{"n_mels": 80, "input": "log_mel", "encoder_fused_qkv": false, "encoder_positions": "learned", "text_encoder_head_dim": 32, "text_encoder_num_experts": 8, "lr_schedule": "step"}
Rows from block 4 of the audio encoder of a small contrastive audio-text model, named by matrix and row number. Rows with one number within an expert belong to one neuron, the router's apart. Each number is 500 + 40 x the weight over its row's rms, rounded and kept within 0 to 999. All counts start at 0. Numbers have three digits each.
Before each expert's rows are labels from the 100 clips, of 14976, where the router gives the expert most weight on average: "responds to" is what is common among them; "loudest band" is the band of the loudest frequency at the time of the peak. Only what is clearly more common there than usual is listed. The data: read English sentences (LibriTTS-R).
# router: slot weights (encoder.blocks.4.mlp.router.weight, 32x160), inputs 80-159
# up: expert up (encoder.blocks.4.mlp.up, 32x32x160), inputs 80-159
# down: expert down (encoder.blocks.4.mlp.down, 32x160x32, transposed), outputs 80-159

# expert 30
responds to: the word "is"; the word "as"
loudest band: 250 to 500 Hz
router.30:465492457492486550530440433582489496464563574471522521488519497506564441531510537460503464481470521481518556450461418450494461465536545568509495462531471526481448526492468507548554461453449522434431486513470500461503562513548543441503524458
up.0:544496490507514507580552509578527501481524465447551512485466495540555533513471463563489493463471473574536543398428496485514450530448492488511547529473466438503499503478526520498514472496507473543558535509522483459497445424530554505532500514
down.0:514498503564431507483478543513535471529532448545453462575461501520510470493419549480544537436532553491501564530474487439485497548514523536520581495440475489499471494478516550484506496551489525472421478537492448479505478562496492639446559540
up.1:410564465454436518559421468534543538470471566470473511555469551514522425551542539455424474558474557449473495489463491459506467462474494547516554500554489474493507556510479587546534481483472513426505455499524494454418556536535528492465453500
down.1:560507448471447471532423496468507494531520479476535485579519553504562526523542515407428467550531582526563501469525522457537532496492498574528477543563451450468489497496389497524552493447517559484429456557483470490517539420508506515522499487
up.2:457475478435537459509494471450465518515532542477570521524529530529499479510492463381453497502475498504515527520418483482479493456487438520576521557496591504506553449508497421564486444429482485537505501441473537532540467461491468466456547549
down.2:439544541552530515504463550420512442574541564507441474470532499522518542430485549551464494443553466503457501581532441437482491512484496428495532530499481532539454486571538555495467502527527556494513456485554531516451426554554443508538500512
up.3:462516568518495527488554499544512544511464516549500424429489524483526465500517517555508454515441576506541502560576425505503481449505533496534477555575506507451491526423516492495504506539550524584574476543458472483496452444541522522435493478
down.3:528552517535514596496463493478477534514490537403491453452427502605559482567530516522545483457498517508468483583470501513541548453469535497537465446510520530553464456513465478545548517432476458498531488535502410469464484475553517510474507536
up.4:487523499468515520442418533498517549507520538538414470529514562494533479509479478491592481526473448488496497543509483565520510536505469545586495526458484498496496503494547469581507422484499529464543487459474571517506522437565481494451510508
down.4:483439486484548481528524522495486499486488446476427466549488555464564486492473518523492514452454490454464484452488475492511489527460472559461474483532471545556468459516548508430465431503616512531563460468531510513494442578465536519481436519
up.5:550516456492433481537526528523524435499513543417485485516493461543494442506470475520446472400507520528547526467492466469558547501474447491445517530565486529536514595499551470460501528556469508564431458472519499549579464579541482529532470516
down.5:476555480394531451539438531476490529456466380425516536453475545444410454497514457556472499504513549522517584470510540549464487524500518446563512473480516414474472516560432527485510533467508505503477531502505476496453490520494550509523524455
up.6:477488503491463448523523503527440400502566455516503475490518486502484498444491512523572466483531572535546541543478424449568506569479462504534483416491427548458483502513484459481449581454527522508493515474527550481560523510487483544464523464
down.6:539518495469504559428534502521530477514479554579589505504566525485497580517526508612537488478405478527476463458521509475480496533488550556526543500570470529471434529552517456500489484458504505462459542433408532460514441493447475587544471593
up.7:520530408448466515504549544455467546499541514485491486469454469508502499532424478516531409471483509534537475490502428517517568537438507475542411453474433548496498519492476509438538566455529498483482490551475514509514489507517593465499504477
down.7:526528503450533446438517492429545522448539537513501459504419483554468506457509556446510494512529521500458485509469389535562536514475540528536526586557531497492451522408484533469595541451541448554468502513537514459571481519632496496543501455
up.8:496476528444473525497560489602573503538564518504493528468420494523450478494500471564515484580435529500523471466548470524526500487426486535481478545507523534527518501566471563444572481477500497418517468458467476516560471511425503541503630500
down.8:504483452438486521441514512534519503542496485467436510512548504509474444554501550491534506582552530575564514550518518517521503483490530558542523498582483466464497516412491445500508464542496529535511481540506424420564557552500515468445464493
up.9:389496448545484435543509515467447473551470469483561410451577492555485515492503515487604579555492475522504426502494515472550494522420552485483460496564471457472489497544515453476501524514470508441580505566485470546499486502536526492432518516
down.9:462488540415517490499433475554565460516467593451484495522556488467488463511528447487432513475565535565508482552490506502460490425563497556556606515440527546489466488552498460524525463479520482509480514502530529510454497524430461535485489459
up.10:504498510499483427439533560519445424453469506505443510498503445543512429508541473556536525566435545423422484545557585557499433487528535498483455464486526513481536540517520536480564525453496495441557443511491563490469485505562530551551446475
down.10:418463445484463505437528463529506507539506518509512446477473519464446538461533400489500582466516544523585477450486490512476565577511520517489470479524508404524485483497485517501576486533452530512456531573449440535486496477479523426525508458
up.11:496497468528564480522526531540466449491541553448593537551501435439456449527458468512448518503452518505522501523536486504397487491506513538477555451493476562533528520486455521526513498504504495494413475520481471497487552537501456496453568427
down.11:511557536464496507487527515518523439433448535508471507557525444568489451486497545560506494503542525469476474538550503440527460478629433497488500458492557460509528572553497550497499465487517573530523545516460508459533589473436528552453476505
up.12:450479452452510518482524480552491493514502521557468598528531582553530427528522558521530532570490448472473509526564495577491517485451511509458551478519481427516448530571527479400499461486520501482516506489558469495516494458482495467550527497
down.12:469476492538553530469445503517526481555485565533532507449534464545466455506515490511489428543527524539512510541517457512455422550489453534521419487505529541470509508505557524459457480513501574448475477554498525460510509465545552476490504499
up.13:526539553488495545460459537480516522435520489503490566510498476444514423533517562523418469462452481425447456461540558514543523500494446546476488493471484528490564463528530539499473540497487460478531481481568543495503509452509507509535419511
down.13:514457438508482441511536542530521557476481469498469491422465541508603533449562443487484482505514482501475454432500523524521536488522496417573487570530540443483516558506485501528559470432500543517462475525474485498525510545521517472460394519
up.14:477528558474436544571481479498535539530519497588505529556554466465522444481534494545489556549577487541511580533466477530522477426482523514448517540473438474430497525535554480571416439462446470496494436458472476522478505458527516496570509505
down.14:509572548524538535526580484494503463448544445531488529501433460596499476541514545469454545481520502525509585463480562479414488507470474524453569547516470477507440446471524519470492501478535443486393467476549519549552474439503491537529427550
up.15:520440461493522465469512509510458463477514490506580491476510543466479543473490471505538556508464500477564490513470466477477562453466494410503522497579604447590452513572514524537584526483534520513524514411539456514509552492579498502477537521
down.15:532495526476495479582524542456569463485559563445620470526452416527481457486503520527528448513490457460540437495530523530484516479503442498505428555529454466513434555494609532568447500523595462499480496477520559466530413473552445570490517541
up.16:526550495503527561516442588557456571518474512509464503475567456482442478497528539483435503483419480516507509539604540492491523508503474534421376546467464523453527505451503501525555520538530556458580478504516546489519548468486467461502542506
down.16:522516434508462509462522487441454460467468507456525469560494560482461510473536469418507484542549490468535504539474563505538484516560467483501453465520523524514485463489541463423514543514554470548457469515553485459529504553458362456517476440
up.17:537511514479496555519459577470541512541534488510447526506504515471471364445474537523521420526492515534540497511504468483537500422462470501497511471425498539463493487530440488510462488445515490495501468497575374538548477483475507484480492440
down.17:491501496532546578406547528481521443491447496436525501478578427485525517543464475467491444437501455550507508485533505514530510526493479497476563587509489439488510553469533459474506533432465464549478532454459507490493533523546478504459486445
up.18:476534538534493495469545442423478476470475499531518505478471540510521487525592507454556466519456516493524510501443518515479446561467517479512504521486469511512486530525459485449568547439419472559443521497489466394500536491466541487556524472
down.18:465465527490510546452566497509431500515532439491505490562419502563503514481428552526460558485399470521459523477558485606535520496501521604520526472482480486547517500475530494529535489494475521482487491523466511483497478449538530516536522465

# expert 3
responds to: the word "all"
loudest band: 500 to 1000 Hz; 250 to 500 Hz
router.3:512486520527515461542583476531448553518585508572535459523440496432495523451444532448528493472456505435443499575499481478530509505464492475453435472557426512513512492555489477508448473429447461453469504490561531470588479486478519565535558484
up.0:491502459554514508524528539547469615467497505530475527558459570507529541584524472416540492503483432474509488567446515461565477524491474530521466511478523550484515494553469505531487524499557433525460538568548503470456551515499483566518457525
down.0:461487533525566462567429473502502564488528555514421527529507472434524454543512532530534503529509509428517534525518509566511470448495495456476571455552567439524483525475512547498493536525560506484434476519480470454506512525495552505440542453
up.1:493504507473480557450486508529461475569482542491525501516523526573504482513543502482456535525533445372514492469508483482524502481505500453509536500535491531586475496487480496551503471527517490558415439458534502454461497553439498569430520498
down.1:558572499553468509458491532543485460486451508523513538573471468423487543520466479437539504552498563516443480481453478521552494489550554484518533350483475491514559498484541496507407476481488406462445499534526484498453517516466513468490488487
up.2:475471424512517449488504412475468556587448511492498475556526418481441529522513428537493449535500506509515545480426471479497501507527509554465447445481513567592554459455486500537529487462384490536525489537547557501513530476530530534532416496
down.2:504557499504534476551533507526493529472491538466550530443514568500465494506553434413429566565535548553526506478494521513438501504430442459592496486453516466519401563518514481452479532544476469489541486470480504487464479540529462444535414453
up.3:435547614552530434587500520482428481468461460494514452496475453561434485490525552480510464516514480503392529449502513494465523498567501514514525509552477432466549507473465516452530534491510522467510514473473452533511552516518517458497509507
down.3:515482522529517515454470430522473434599486491511414521479515526548573576534494478487542579515496492531487467549539465427541488543506477487529531441520519512543514501472556509488469470441455521510456549553479476499559443519533489521466475423
up.4:494483513475527500516477488520502570456529486479367552497536442543426452525534549450586451440528495462518579517502527509503530558553466523448531398515503480516555446532440533541568485549473494532497606488508489451545502476504584526514485546
down.4:424548555574453527449500434471511461529550502501496553470490449535417433461434522449459475496516466487478431474549566474473483489480491508537491470524531440529471511499550530486520505488438458526544498525538518497462566574569528417520555485
up.5:524469545561472422527526517459504513518486495496507577537554510505472521479539546447528522526452462445543501447507494535538457547495509490433532548588528489489528600495506535572415406424497493520500526552425585499445493569494542552490535498
down.5:447546481492435504502522501465478560530496470541498539509611516454530454497470454442460510439510506551540490482467506480486542508428529485520540506550509552457529501563560484494579494579572514456461509500587536464536546564543517472533463458
up.6:485473516482494479476533467516501478518550408498533537475513473424469504480485455461497524561466459488500504492520434437495527485468550430515529480460465456422468496542462512471464543492430503493541452510482463486473550531495444526534543445
down.6:453474480524563534488410535504456507538477494485498501543515518553531523556549561480485457566491430522471434550442511498486488552534431469573496466495419469462471511529471522505505477551539504512466528496449465506459502520607469454466496455
up.7:525486549471505557471449522504477459438505565478525515486546515520472536492508457493520472526501503580482520507482521440560491463519459420568478437508528582543505488480427509519494435451424460574554506507507570475521520469520450484496402466
down.7:479402452526511442505486434470463513481559525497530464510537523494494443504504505509453515514581516442520481537529480462562506499490469387452520480510527555486488512511486536485486521534476550430441497509471466476513525436495483460445480444
up.8:449504541453508530600535534521496515445434494511460513529523528465523421519535444492526457456486539461509539521503494470542444495453516481474486502489503455599490459465474420501536499429563458494494413497544543533503500603441533462460554496
down.8:544519545470528517541436548458556572501535564537579517569512479568486485568460603479530534463456500518450464524465503504474535456546472462469502600531500465480481467500512520473521446465492526539502516505470515479543550511465502454468493557
up.9:457464461424544496527480441567525543530487501452409504432486512556550455557496483489476493496483490475559474532485426443510502526495529444444471451469544470516542470436484515429471503501574551545468494401606499541478513524523587544506456498
down.9:558444512504514510569527499511536528483567500482511499497520479454502541465494547404532623472523460572439497472487532444473457515503481517484509552543469467414518464400498493589503511514504500489504535533456566483442473443486516466547476493
up.10:500486508490476512443494503501444472527510512461547512487551464481530490525510566497520474419479522484550470522489517534458562519489521517392511483505438557479505462484503537512475477509496550521452532484499535527448438442474491551517550477
down.10:484454456585512524494496525498564547525478471537547531439536526527413493383507514505500555502401473439519521446459479479546421474517488473493496504485531500475548557520550478467567440537535481525492504496459544429448472539441514464537501478
up.11:531450478495508530430540456448486505490531525520435450464436411507493519482500449475579417529423521523516570503464575507522432508562534504501510518470516481504554506478485547559498517488500533413512530475475491560459486507507528474539483529
down.11:436501501494527548592455474522585459538498522489494592637497523509458533489454508517486491540523498433495410491439512455449601544462538517508491480431471493504491451507534503513493520510523530500546530476563470575530544537427457559432531449
up.12:502447506356489541405425465535481447477490512447518447524527498443507535506490552487482513509486451543520482504474487437484503426413478571518469466499447444515513538551500476525494439545493517487520439513477504569546526516560530551443492496
down.12:513486567567532556548498543541486510449467411539524554546452435548507542443582449577543473486458438502523481534488505523480482466479490492497530499523501512501555418522564533487502491499534500480425500504465535584534511511509383507600487511
up.13:598480413474461517555522543481512490559497560432421518544509561489438533534549529573476577515493522487587530528512483552523501553521514472492510503431451466509508536492499469498485494528544495501434489495533499535498567501538504544525503484
down.13:459430465488553454529462503579485545511503471521488477465524520486523463511530445542538482457512504460458490584385481506515510525582457548458552530436514486473499607448457456525552497395486549487471543558560655504517506494517454480461505528
up.14:553553541470475517543450464510504566545521471486420482505463531517498573505509524547484490463436493572601498500443481502470521467496549498480499464482491487445527469549475484505476437448480464452516473523445555461546520573508514459534545436
down.14:507554531464569485499419524457481607430555437464580505462441522469530545480497572499473572547521527542469603520505568536497518456528500557497516514452489527533535484548536572556546537506425506557509550496538537572492476447534516490505498558
up.15:485467489528505503593558465415561447540540510446545527428465424504534487512481493491536502417486472431530510512508520506443466529611537470494617492560508435478457479474516542544515507520472398529504517500489488436528498494458447514481471464
down.15:463430510464565531542511465450555486483433472542513463520480428486563530575467470584514482484435466526535534465527475560426505496463484574519477520496561418509504461478494529542478496498503522491531454495517486509529504489539510499482501509
up.16:439527482475495479461463500479525527480487499487501553530496419464515472503504480505544502561481498456445517493476463524610463570547494506520485485501561488439498413538479554466463484498510454544478503507553538486519518518473514539462571560
down.16:493438508458483511479532541586497522426500471502490482604541490486579488479477542525502521466514438527530480507564512552409479470535510482413436472449470490595517520479485511577511565537443438565583499501474474551516555509575449549495475522
up.17:489542510460497513490429544448467488518469500455558560411459509465524446560462525422461510445572529452474467531537476455435561488546495437526468468484503495525453495462505522540543573537522472486458409479466517502499576520455496550507465483
down.17:448481530469534517475439521496452470469553457458600533473451500533580454564457491469473496476500455574529519499460452505495569427466468534448493493567492427549485493484469519512508456500412469535540517536443535483503565499498473478592481546
up.18:457425518487449537486514476444535440477487533485555427533492518503452582488556516563470550540491501539500507521526468448499528584472497474498573458526487531520493444417522526463492481475504567534499528394485546501559440429575543531521513488
down.18:446445466534460568498540531525483571544467572470564462478483506526504508544469432504521506447498447547512444474442499529472511482507487499550487515458473464493470541536461489454469462507510539498429460539526542468510455511501434531463536548

# expert 5
responds to: the word "she"
loudest band: 2000 to 4000 Hz
router.5:441390498529457483560470549462560498571555524548476470436508474475480545497465537510528462436480480453450470506518525489507444500466469475501526506501487518503475499530434451478515514455410536554521526453511467496464422489514548557542541540
up.0:472525481423468532487442519480476579440508515591473492482492484485453436513449585456506487483402507488469442482481504491520547480501522512541467441535472509513524470479469535491597488556535498510465487484469506519542601531498471503438480450
down.0:491450484363539484521513512454542546470470540516442523433472511523485453502649556531488515478478583475482473560522507479510533493498527473453499533516487502516523446506548464549552501496512494516470501496491470419539444464472479542554470484
up.1:536451494520443472434568439542526461518407576535430493526525503543547464479550473464472514473439510565430491511474495460440525514577472494522559486508555440517436506513528487463504425517482515534476462526472533471580514541522466447532511447
down.1:537571411532496468477475480485468538527571468481467508438547514533500542501570450548433548511528568478499473475531429448511540498505448443553512498537473488509550539459419500469495524527469444477480500506527415506585512479478504479475490450
up.2:452590483460498460461428532505429482470527491450598492511514496457516466553552561563527481539511464494664458485475477484515489517427478520513545514432512529548476472492517499507519522540491528490572535541456475453522491476562490446526482517
down.2:478410515522561579442461539457451505498549514513469515407539463490442454486536494450496462513542489512533551569451456428492502538542496506394532489471507551485479499548398473444505490492460462457529506555506477553470565495495479514468493492
up.3:501574495412543528510466530515471570476483488444489539480508523491507440477528500556461465508511566539453657566493510466435519529531509528561486498515482579521483578450512536490497456502544455445490494487448498438523567489536505496473526541
down.3:539419516491500521488496494456514511489502508521483392482531459530474536502419528487510491554551474484487522419540569475514518488538519563524561493492464525482469535448530536522429473438495526482443427454568505544526532468508469482482506488
up.4:418535503522511557508473426473520477447443443513437500532435521540525483484461508538452545533511450477532519459506507546540484506495525447513489528538481519518482453582484513475489497504520455542536531523490571547450496534496447446501488516
down.4:498454521474518441473495488578565489499463555457444494470466560594454495473552507432516439499541569524492485592520517503457543493543546483576468495427471487420530471586522466462492445489499548540494516516517507496441509526436566576420516477
up.5:507530538524463564480489478520517478461494435435465456530476513500495483505542508599475490484410445496529449542442531545539529533525533432439510466435504483423486498513487504519501468509420490516463526552483525520558497493473481475501522485
down.5:473423536538522539490448493585430585482524553477514458505409466545558570516590497521469499468469461458457536479535529510440402501480508527503483472483517422526418522504474476520507507490482518484464579486524491578474499508527441560471513491
up.6:489470606445474491532511493479462546483545487542507493526573480479490489548486539536520489485523552554543372554470454542488424467506543461502510547509438495426518512558517467474398486572478548500454440558482538462490496504531474486524535483
down.6:443412463567450414504552500495598519497468524450519531560413533480504406552435468523532475489594531462516515522495518552557516475538480482461496517506572558445464524498445475528485479480458495527553460555491472422544529503509459466472567447
up.7:458431515541493492474474476479480452510539490499473559502574524416500519546460564534480554466414488496584534601454547536486494450375450542534466540493503503523455492524475412523480498462492540525507511432472490569488468495464536526518445528
down.7:542554536484546468485551426450485429452478476539530543494490449501546422526508436520544504488445547463441504527464523552394513485492531433437524516439516501501503590525463533498487489405449533533538590488559507452471502515442468523547540468
up.8:559468403528502504471461515570477548481480489503464529506455501507453478468479488533542484556539570479487498466498515467484470597505481536576492469518418588453450586536426455515478499586504455557478487519548503511469486565582507461549455482
down.8:484515528426525492507561481573532530576485430491505555533503494550535457501474468549463453526523452444480485522485465491500529507535561479535495495547479442515423592513449446439495511551551494534471506587498483521472504518478506525472464623
up.9:488572591482466545471555439525554488495559529519558502494499475537518559491490479540417443434540544534468499534464447523557521509498564503480458534473548548489548508527486497444526435538507573514484475490429483504501542508557458475527507484
down.9:478524506513474456571522530406546546483517522484519533471497478535485603562485452522553571549507531492571440509539433482541500471520451496545522479527548500535487440470541510479479448400586576556564465447428535446530568506527455552556470517
up.10:526485515462472544503468455431528541505518471493513457504515424515471488521477510539467495461452479502444489510553404450443502489560511514513481543466607528484590502537439445495450462428511451471578520496527501449453489511522557502507542487
down.10:569545453531594541518483555489552521484550459551507453506518497502500482481523513492510466517515531434428433522533489483568536458496524453544498542493494522506537454469448443494519484495429479481542498506549525511466499571499509493477494504
up.11:517526478455452543469523570541396508475498504475484414518436513455487462504448533467552493482591460462518464515465527511486486440472503498523535598563525583465541587551499498491501529466463534495480504462520494480443565457514513529504495491
down.11:442574504512525490479488547496464468536509475478472490542499544494535488503545422533500506507551552505464465482460474476494499521551457443484464523598546443486551523545506477489529498544524455504429526475513434518528448447539494553566515543
up.12:537515483552559486467458487531536511517545569509520584507514519586485472450521471524486528530572503492544400436481487537509534546533521503507432483442530505534587496514467566432534597514524477524467565480493435497474539510454493477518482456
down.12:517534445457466546491517529452525475588472541522503492490501461504454428509555543463551592527482464473572494544546430544545551488516548520513406534491551455471416493506534455518552499476516516518542467547532484526524443522566457465491469445
up.13:543504526536449466500472436516498522536449444517487479477490475464470441453469496449480516470474499433486461425459498539423489581483494441470456523443498498561522502500512421489497425525430479472455573589489498439507462451527527440516529524
down.13:598466516478552420560514516594577491490521477531468476510482497491501478511581465494465412484500479517492482462536508459470541440458544537484509485536542556480472472432539449525505503485524533520424466554407508558503446475480488540538524458
up.14:425466478545467496557461487521534460463548563582465481535495527475478591456492503484502563491517511484523438567489524520533502505491467504511484477535518513494521461532540506501468519447493504510527466560560491499498452419515513504595515492
down.14:478527542478439489529543491555521510500564447496468374484444531480596503425572492493507515469552472489496478587549485513501509479471467467509561510478545516550468442473542522460507548476471506548568478487549529532543516551520533464557500456
up.15:494498539468549507535458522496464453490432568457437450529587457467498481435492421536480518496547530500510496510514496514525472495536511518480454523583501547532568466506430511468476489508466460538464495489469451566570452509518546511544417516
down.15:474398469457491526464452539527524529490541525420543550479509468469440500504433477487498535459487517440450508439495558455501434464523502457469449469527544463481543531543464532523415480556534595584446502516498492477489483545508540491448470529
up.16:555514459490486530523531515547552517483547440538451502594471523569519493467540585523509499548488503486507507434532553423474520508535525410481481544467463482514574444453474388492508557442495476460489522444523518520487575465465598532469493452
down.16:515505547432590432430496476517478551544542504515523461558522492509502448510558483533483522504524547575519492486521535591527500542500498449515465485566533550469496546492518448521557481556550447491465516514461482504539552420500467454554476501
up.17:538520575450484551459500484462465449542532476511513460435503555481507536558493516517485417460550517601511537492505542473477586466516502462544522491508500498529576523471573442522464453494469486615553481472418532492459500491488444501465515403
down.17:552529540481487464480447473516587529552547523559497501493476471586504499600536488461447509563528501502496393511430469454473519589511500491556497482513498472515546481512457471495478436429458514443404538512454559530475510466504474480454556420
up.18:493523461451520526463506560453572546540504554498496563518488521551502497435486512513468467539528577458552578468505497540486498508468503448470481488476447502506421430500453465454535523482462550512477541417526410484469449368558522489470559603
down.18:557534534478461560536540520495501510458519537500464539563513469497559455490521525588542530486554492526488536460462465590537577508498519431446548517455451467499522555532521515537458556530458470535478548494485571510461521494489488582503471529

# expert 13
responds to: the word "to"
loudest band: 2000 to 4000 Hz; 4000 to 8000 Hz
router.13:539465485581459456451488473540528464399532454474545492510519388512470538513431585475506448539498557528412457438517447502565524524519500447483545555498460468495566452548478542493511535518520488573446483484466517537533528476569433522520462563
up.0:502593475584511531541462562417544526440486472481505495483476565490519449449589541531401568502483502507525496460474517555446406425489539571473508588519477437446539544489536501481560513542462532536482544473550521519451464428466503495508528489
down.0:480504545430556410556487522568593490476498495468490563588442563479445501538497539510457508447537485501500435502497495500489433475500560532483475564518486517426541477531403437551478526553526458448469468510573476521477524529519453453498473518
up.1:525524480448524449484537574486429434447527546469465584541477539464480485506458510531463541446487522535448548495503493483525543570528508517554484497480583497514480541484493465418465581454432458448545554511456444460546459507544502482512538572
down.1:468582462474549484511514469479553567533502546540486489465482447521464512470476534479520474519525502561521407505568540487530497460426527480508501511518475451459498509503438458509432485469498499549483500605486522536524504500593449439523538495
up.2:571516499525461515491400471544525483429505519456548453558424428482506556545479508442509488531458527573451485441512484453543491469486471527472534578564478464483560474530528511476511524535475470543442459459475465524554598442564493462545488568
down.2:485517511484504516484437458581549494479462502531505491549547496505504528482451519499540515450426503519472509504531456492479582578464531480500541545432485448521506442557504496464467529502556523548517463535584503569489427496508483505510538544
up.3:581548506520521442490429511491500491526516461531544519460441502525443500498435486512552538528530582468460559448500423466515425530448453533440458533544570489474547469479531497501444528568530512526513515584517520559466508493524401497495474578
down.3:477555572464521556459539546538575511502518500533531505522570450528559426549529511478496507468510451537457475538506481438560470547463485520493492536458416545552481527599533474506508447511573458579539513573485502505522475469471465499502467580
up.4:518473519510497543490451478520542479437493475503493494519412523482526542506462487452445472514553444543478479506519471463526533485500480472481527531505497448466494478533480522599471458501539462525521559509558493515538487497591434498526512591
down.4:505557500497507565446506485572511478438510474563596449506509491527516582540466462502524483577464508543511489470562547486535640567531577483519548591546484491529520498501530554506528507540542470537511477539578481537538507480537490517477509531
up.5:514398447464390464505436532479565541550459486493556505485480548500576563535509470509480483492468488547500480500487511451489538505547505547485534526406506439520510489578510482507486475459471425495465464514515520426558551546516512536454526545
down.5:451498532540513489471474539494498461465501503552520509494565591471455488564489560582530530498539463513477464456456483489527532457538482432526491468534529577539493513499536503532446505561490484491511458475527472538444537493448517447441532477
up.6:478502539523482567475529481507542474530521519564457508505528486516490445494467512453560552495548485553495479519460536502469504453495485597577413531425494501509523482527513570470510497499445481538481557504443529517561509510518569460453469551
down.6:507557514544611546520477462491451570502460578528491501532479451526604539533498478391532482587446456494547512518516502449481502465526454523452464557517519531516512471513485506509560519556484496485526461516539491502493416468513523464526504447
up.7:504504567525445556477550496456486447507514517501556479458520469510530446481524537472510483522527495501556442485489413503493473472442566475547475425487445506541482536466486495523482597518557542478572448558571467513538459554398497437475487495
down.7:465491469510570507506421457470454473542505537470530545501495528524586548548440506466494525530518439498540533531467529463526515490508472482571445509476532527403570519487461501476523514443519529528527456541451503486583511510598479483532494525
up.8:475499562481474510528487514505495412518527480489525469483528426523576479497476635454482547490481456537422551516546544518496515565449504594541542548480517527514458493499542449511455495497526484475534500453485539409520547414570426484447521582
down.8:448496517505518479496483485499500522505473485483560551403513457546476504594488529492480509466535608506516484525548489435489514547507572410431463455518542568473461508549519514467537446498506418524522438506591458523502439464573606563517525473
up.9:522460463565446499457550478542592537462494521515460497427428492454539514528498506527473516509497482437511474457495428499506481496511445503448508527410481453588520468520468509468494394495497550455477552538452487453454500542482476576528538545
down.9:502554496448475549507491444518494509551566472593529407444523454404501489561566444550507447465454501447481490491504470463540477466485488492427525497504445465468541471432509536482523552462479465533472488510542440515515520468573471508520495479
up.10:487533498511564503470538505533484485510533491487556476502452519555538402479512555589504464522455505589469556507499521446481448428457506562479493507506484465493484523529502466528466515508505501489469558510472483539484423603481452515469489477
down.10:465536512480463538492437563487454472512511523501455465509582497469526507523460563504403487520550541484512496428511522487494484538485457434452438380556491406521537520477495501536416544467562492541458518498543516448487552548489467514482530470
up.11:597454544540504500517549485519542482453472506471505501518502481570514527567555514441475506480450462484498465506494557550433526573456532545527441534469395434487525520513507445474505477434501458518521474540453514485443486448500526450517543539
down.11:501513464490477554497482571553549509534500448539486527529476453531584454585438460524480531493478506588505482526456564487477519501526445502500524529496515552499572503456411453441494517463540525487546515484459517468500553519501453553481500470
up.12:467461467506464490461554527502516484458491525428553492494525471536443499475499470489490532510505499437508561542560518531444574468435508499495536522565465470449536424502530532471539516512494455544526544494522555477411416458545517454479577535
down.12:491535454428477507457562530461464581497511533530506527498529461485562502506526414512522486493566608486480516477546470522561519453543495525520493530544489486511524499462440573544503544486421457496564482471576545468485487480523513447545539547
up.13:583503541514473533490510471511507586524533507526483452523509532485493530464541515439529554540473484498486553518474511478523505543461557542515516513599531473529604513497544485547498476524564477555530492501533461557502440565530481490518481490
down.13:453479456503577525470522509497576499493444509513469461527508452627503575511563456475530555429503425483526554534495479506470461535515473527522527413457611534461510445540555564539555562479466464531516425500429474469449521544522470497528553483
up.14:457544515513549483487471534388441490462557492501561539526535475546432459523543544420527480483543423488490452568482472455477489504490507396539444525454467507448490542393435546487434429509491517510565443437520524504471533477448464431514497447
down.14:492509602472472485475448559501451488546443557553466511490503478537520486521520513464494474523542411470443477495519489501422491459518604445532563490490456539470568476556507513470573552429471504551417542572491498534502559533532508490513524509
up.15:472477461483461572489507462476543507475472456475474458578427488561425477517508602586550556497499443438510468523487476488543560536542552524514512482514563488446478518429522509512561496453482481506483514499512537503414417618527549533495520582
down.15:508573519500469553510500516549584437454569441498540492514487506469540490442484551564407468539423526531511446502520519505481519502453468562500492490570519522496490490469407482503480493516530538494572466494470534510464583517479433481526478491
up.16:464489537491505465492468517524561434511512444490528483578474524533492543484552486479494486474443448500502435483511458541484471483478508486452536494488499485422441441478458505383520577557469494540449507540496472474556495483526492408489464481
down.16:423579552465498476528516520468515541534572488455465509490487482456451551534458450566502521541502552490521454560493496491422529536445530550495449527477492502485527461542478501483432520500420498492468516475472519509454512470539541485514510500
up.17:407554542522546484448474501496551543584543446459446559614493488406464481510497523482517542509407487505460471488537547524472517442561560458433463506506452447532526508548492447496510541464499498504434478456588489457460495551439476505518465439
down.17:489441465447511551473492504460554494536472483387466454508564433587446528461565518524476463443548549471460543543475502490541460524458491504486502479444493552479461445488507493458505480525472490463507498557590555502556465519541544464472517489
up.18:527467438432502478536427483462487467491453522520465520492566471475539517455468589502501511488460509475512481476411544437437451507534492500483571498485553458465402508459500507495464539513480528410492554523524540561556411497471560499435517465
down.18:484563431549498492513544540498567478516505579484532487534435444541489502468498566463555511507498529503489449472485493467505463488485472513561491442505517504508507411509487468437547476435559510387560477497410568507522474544500554455471447501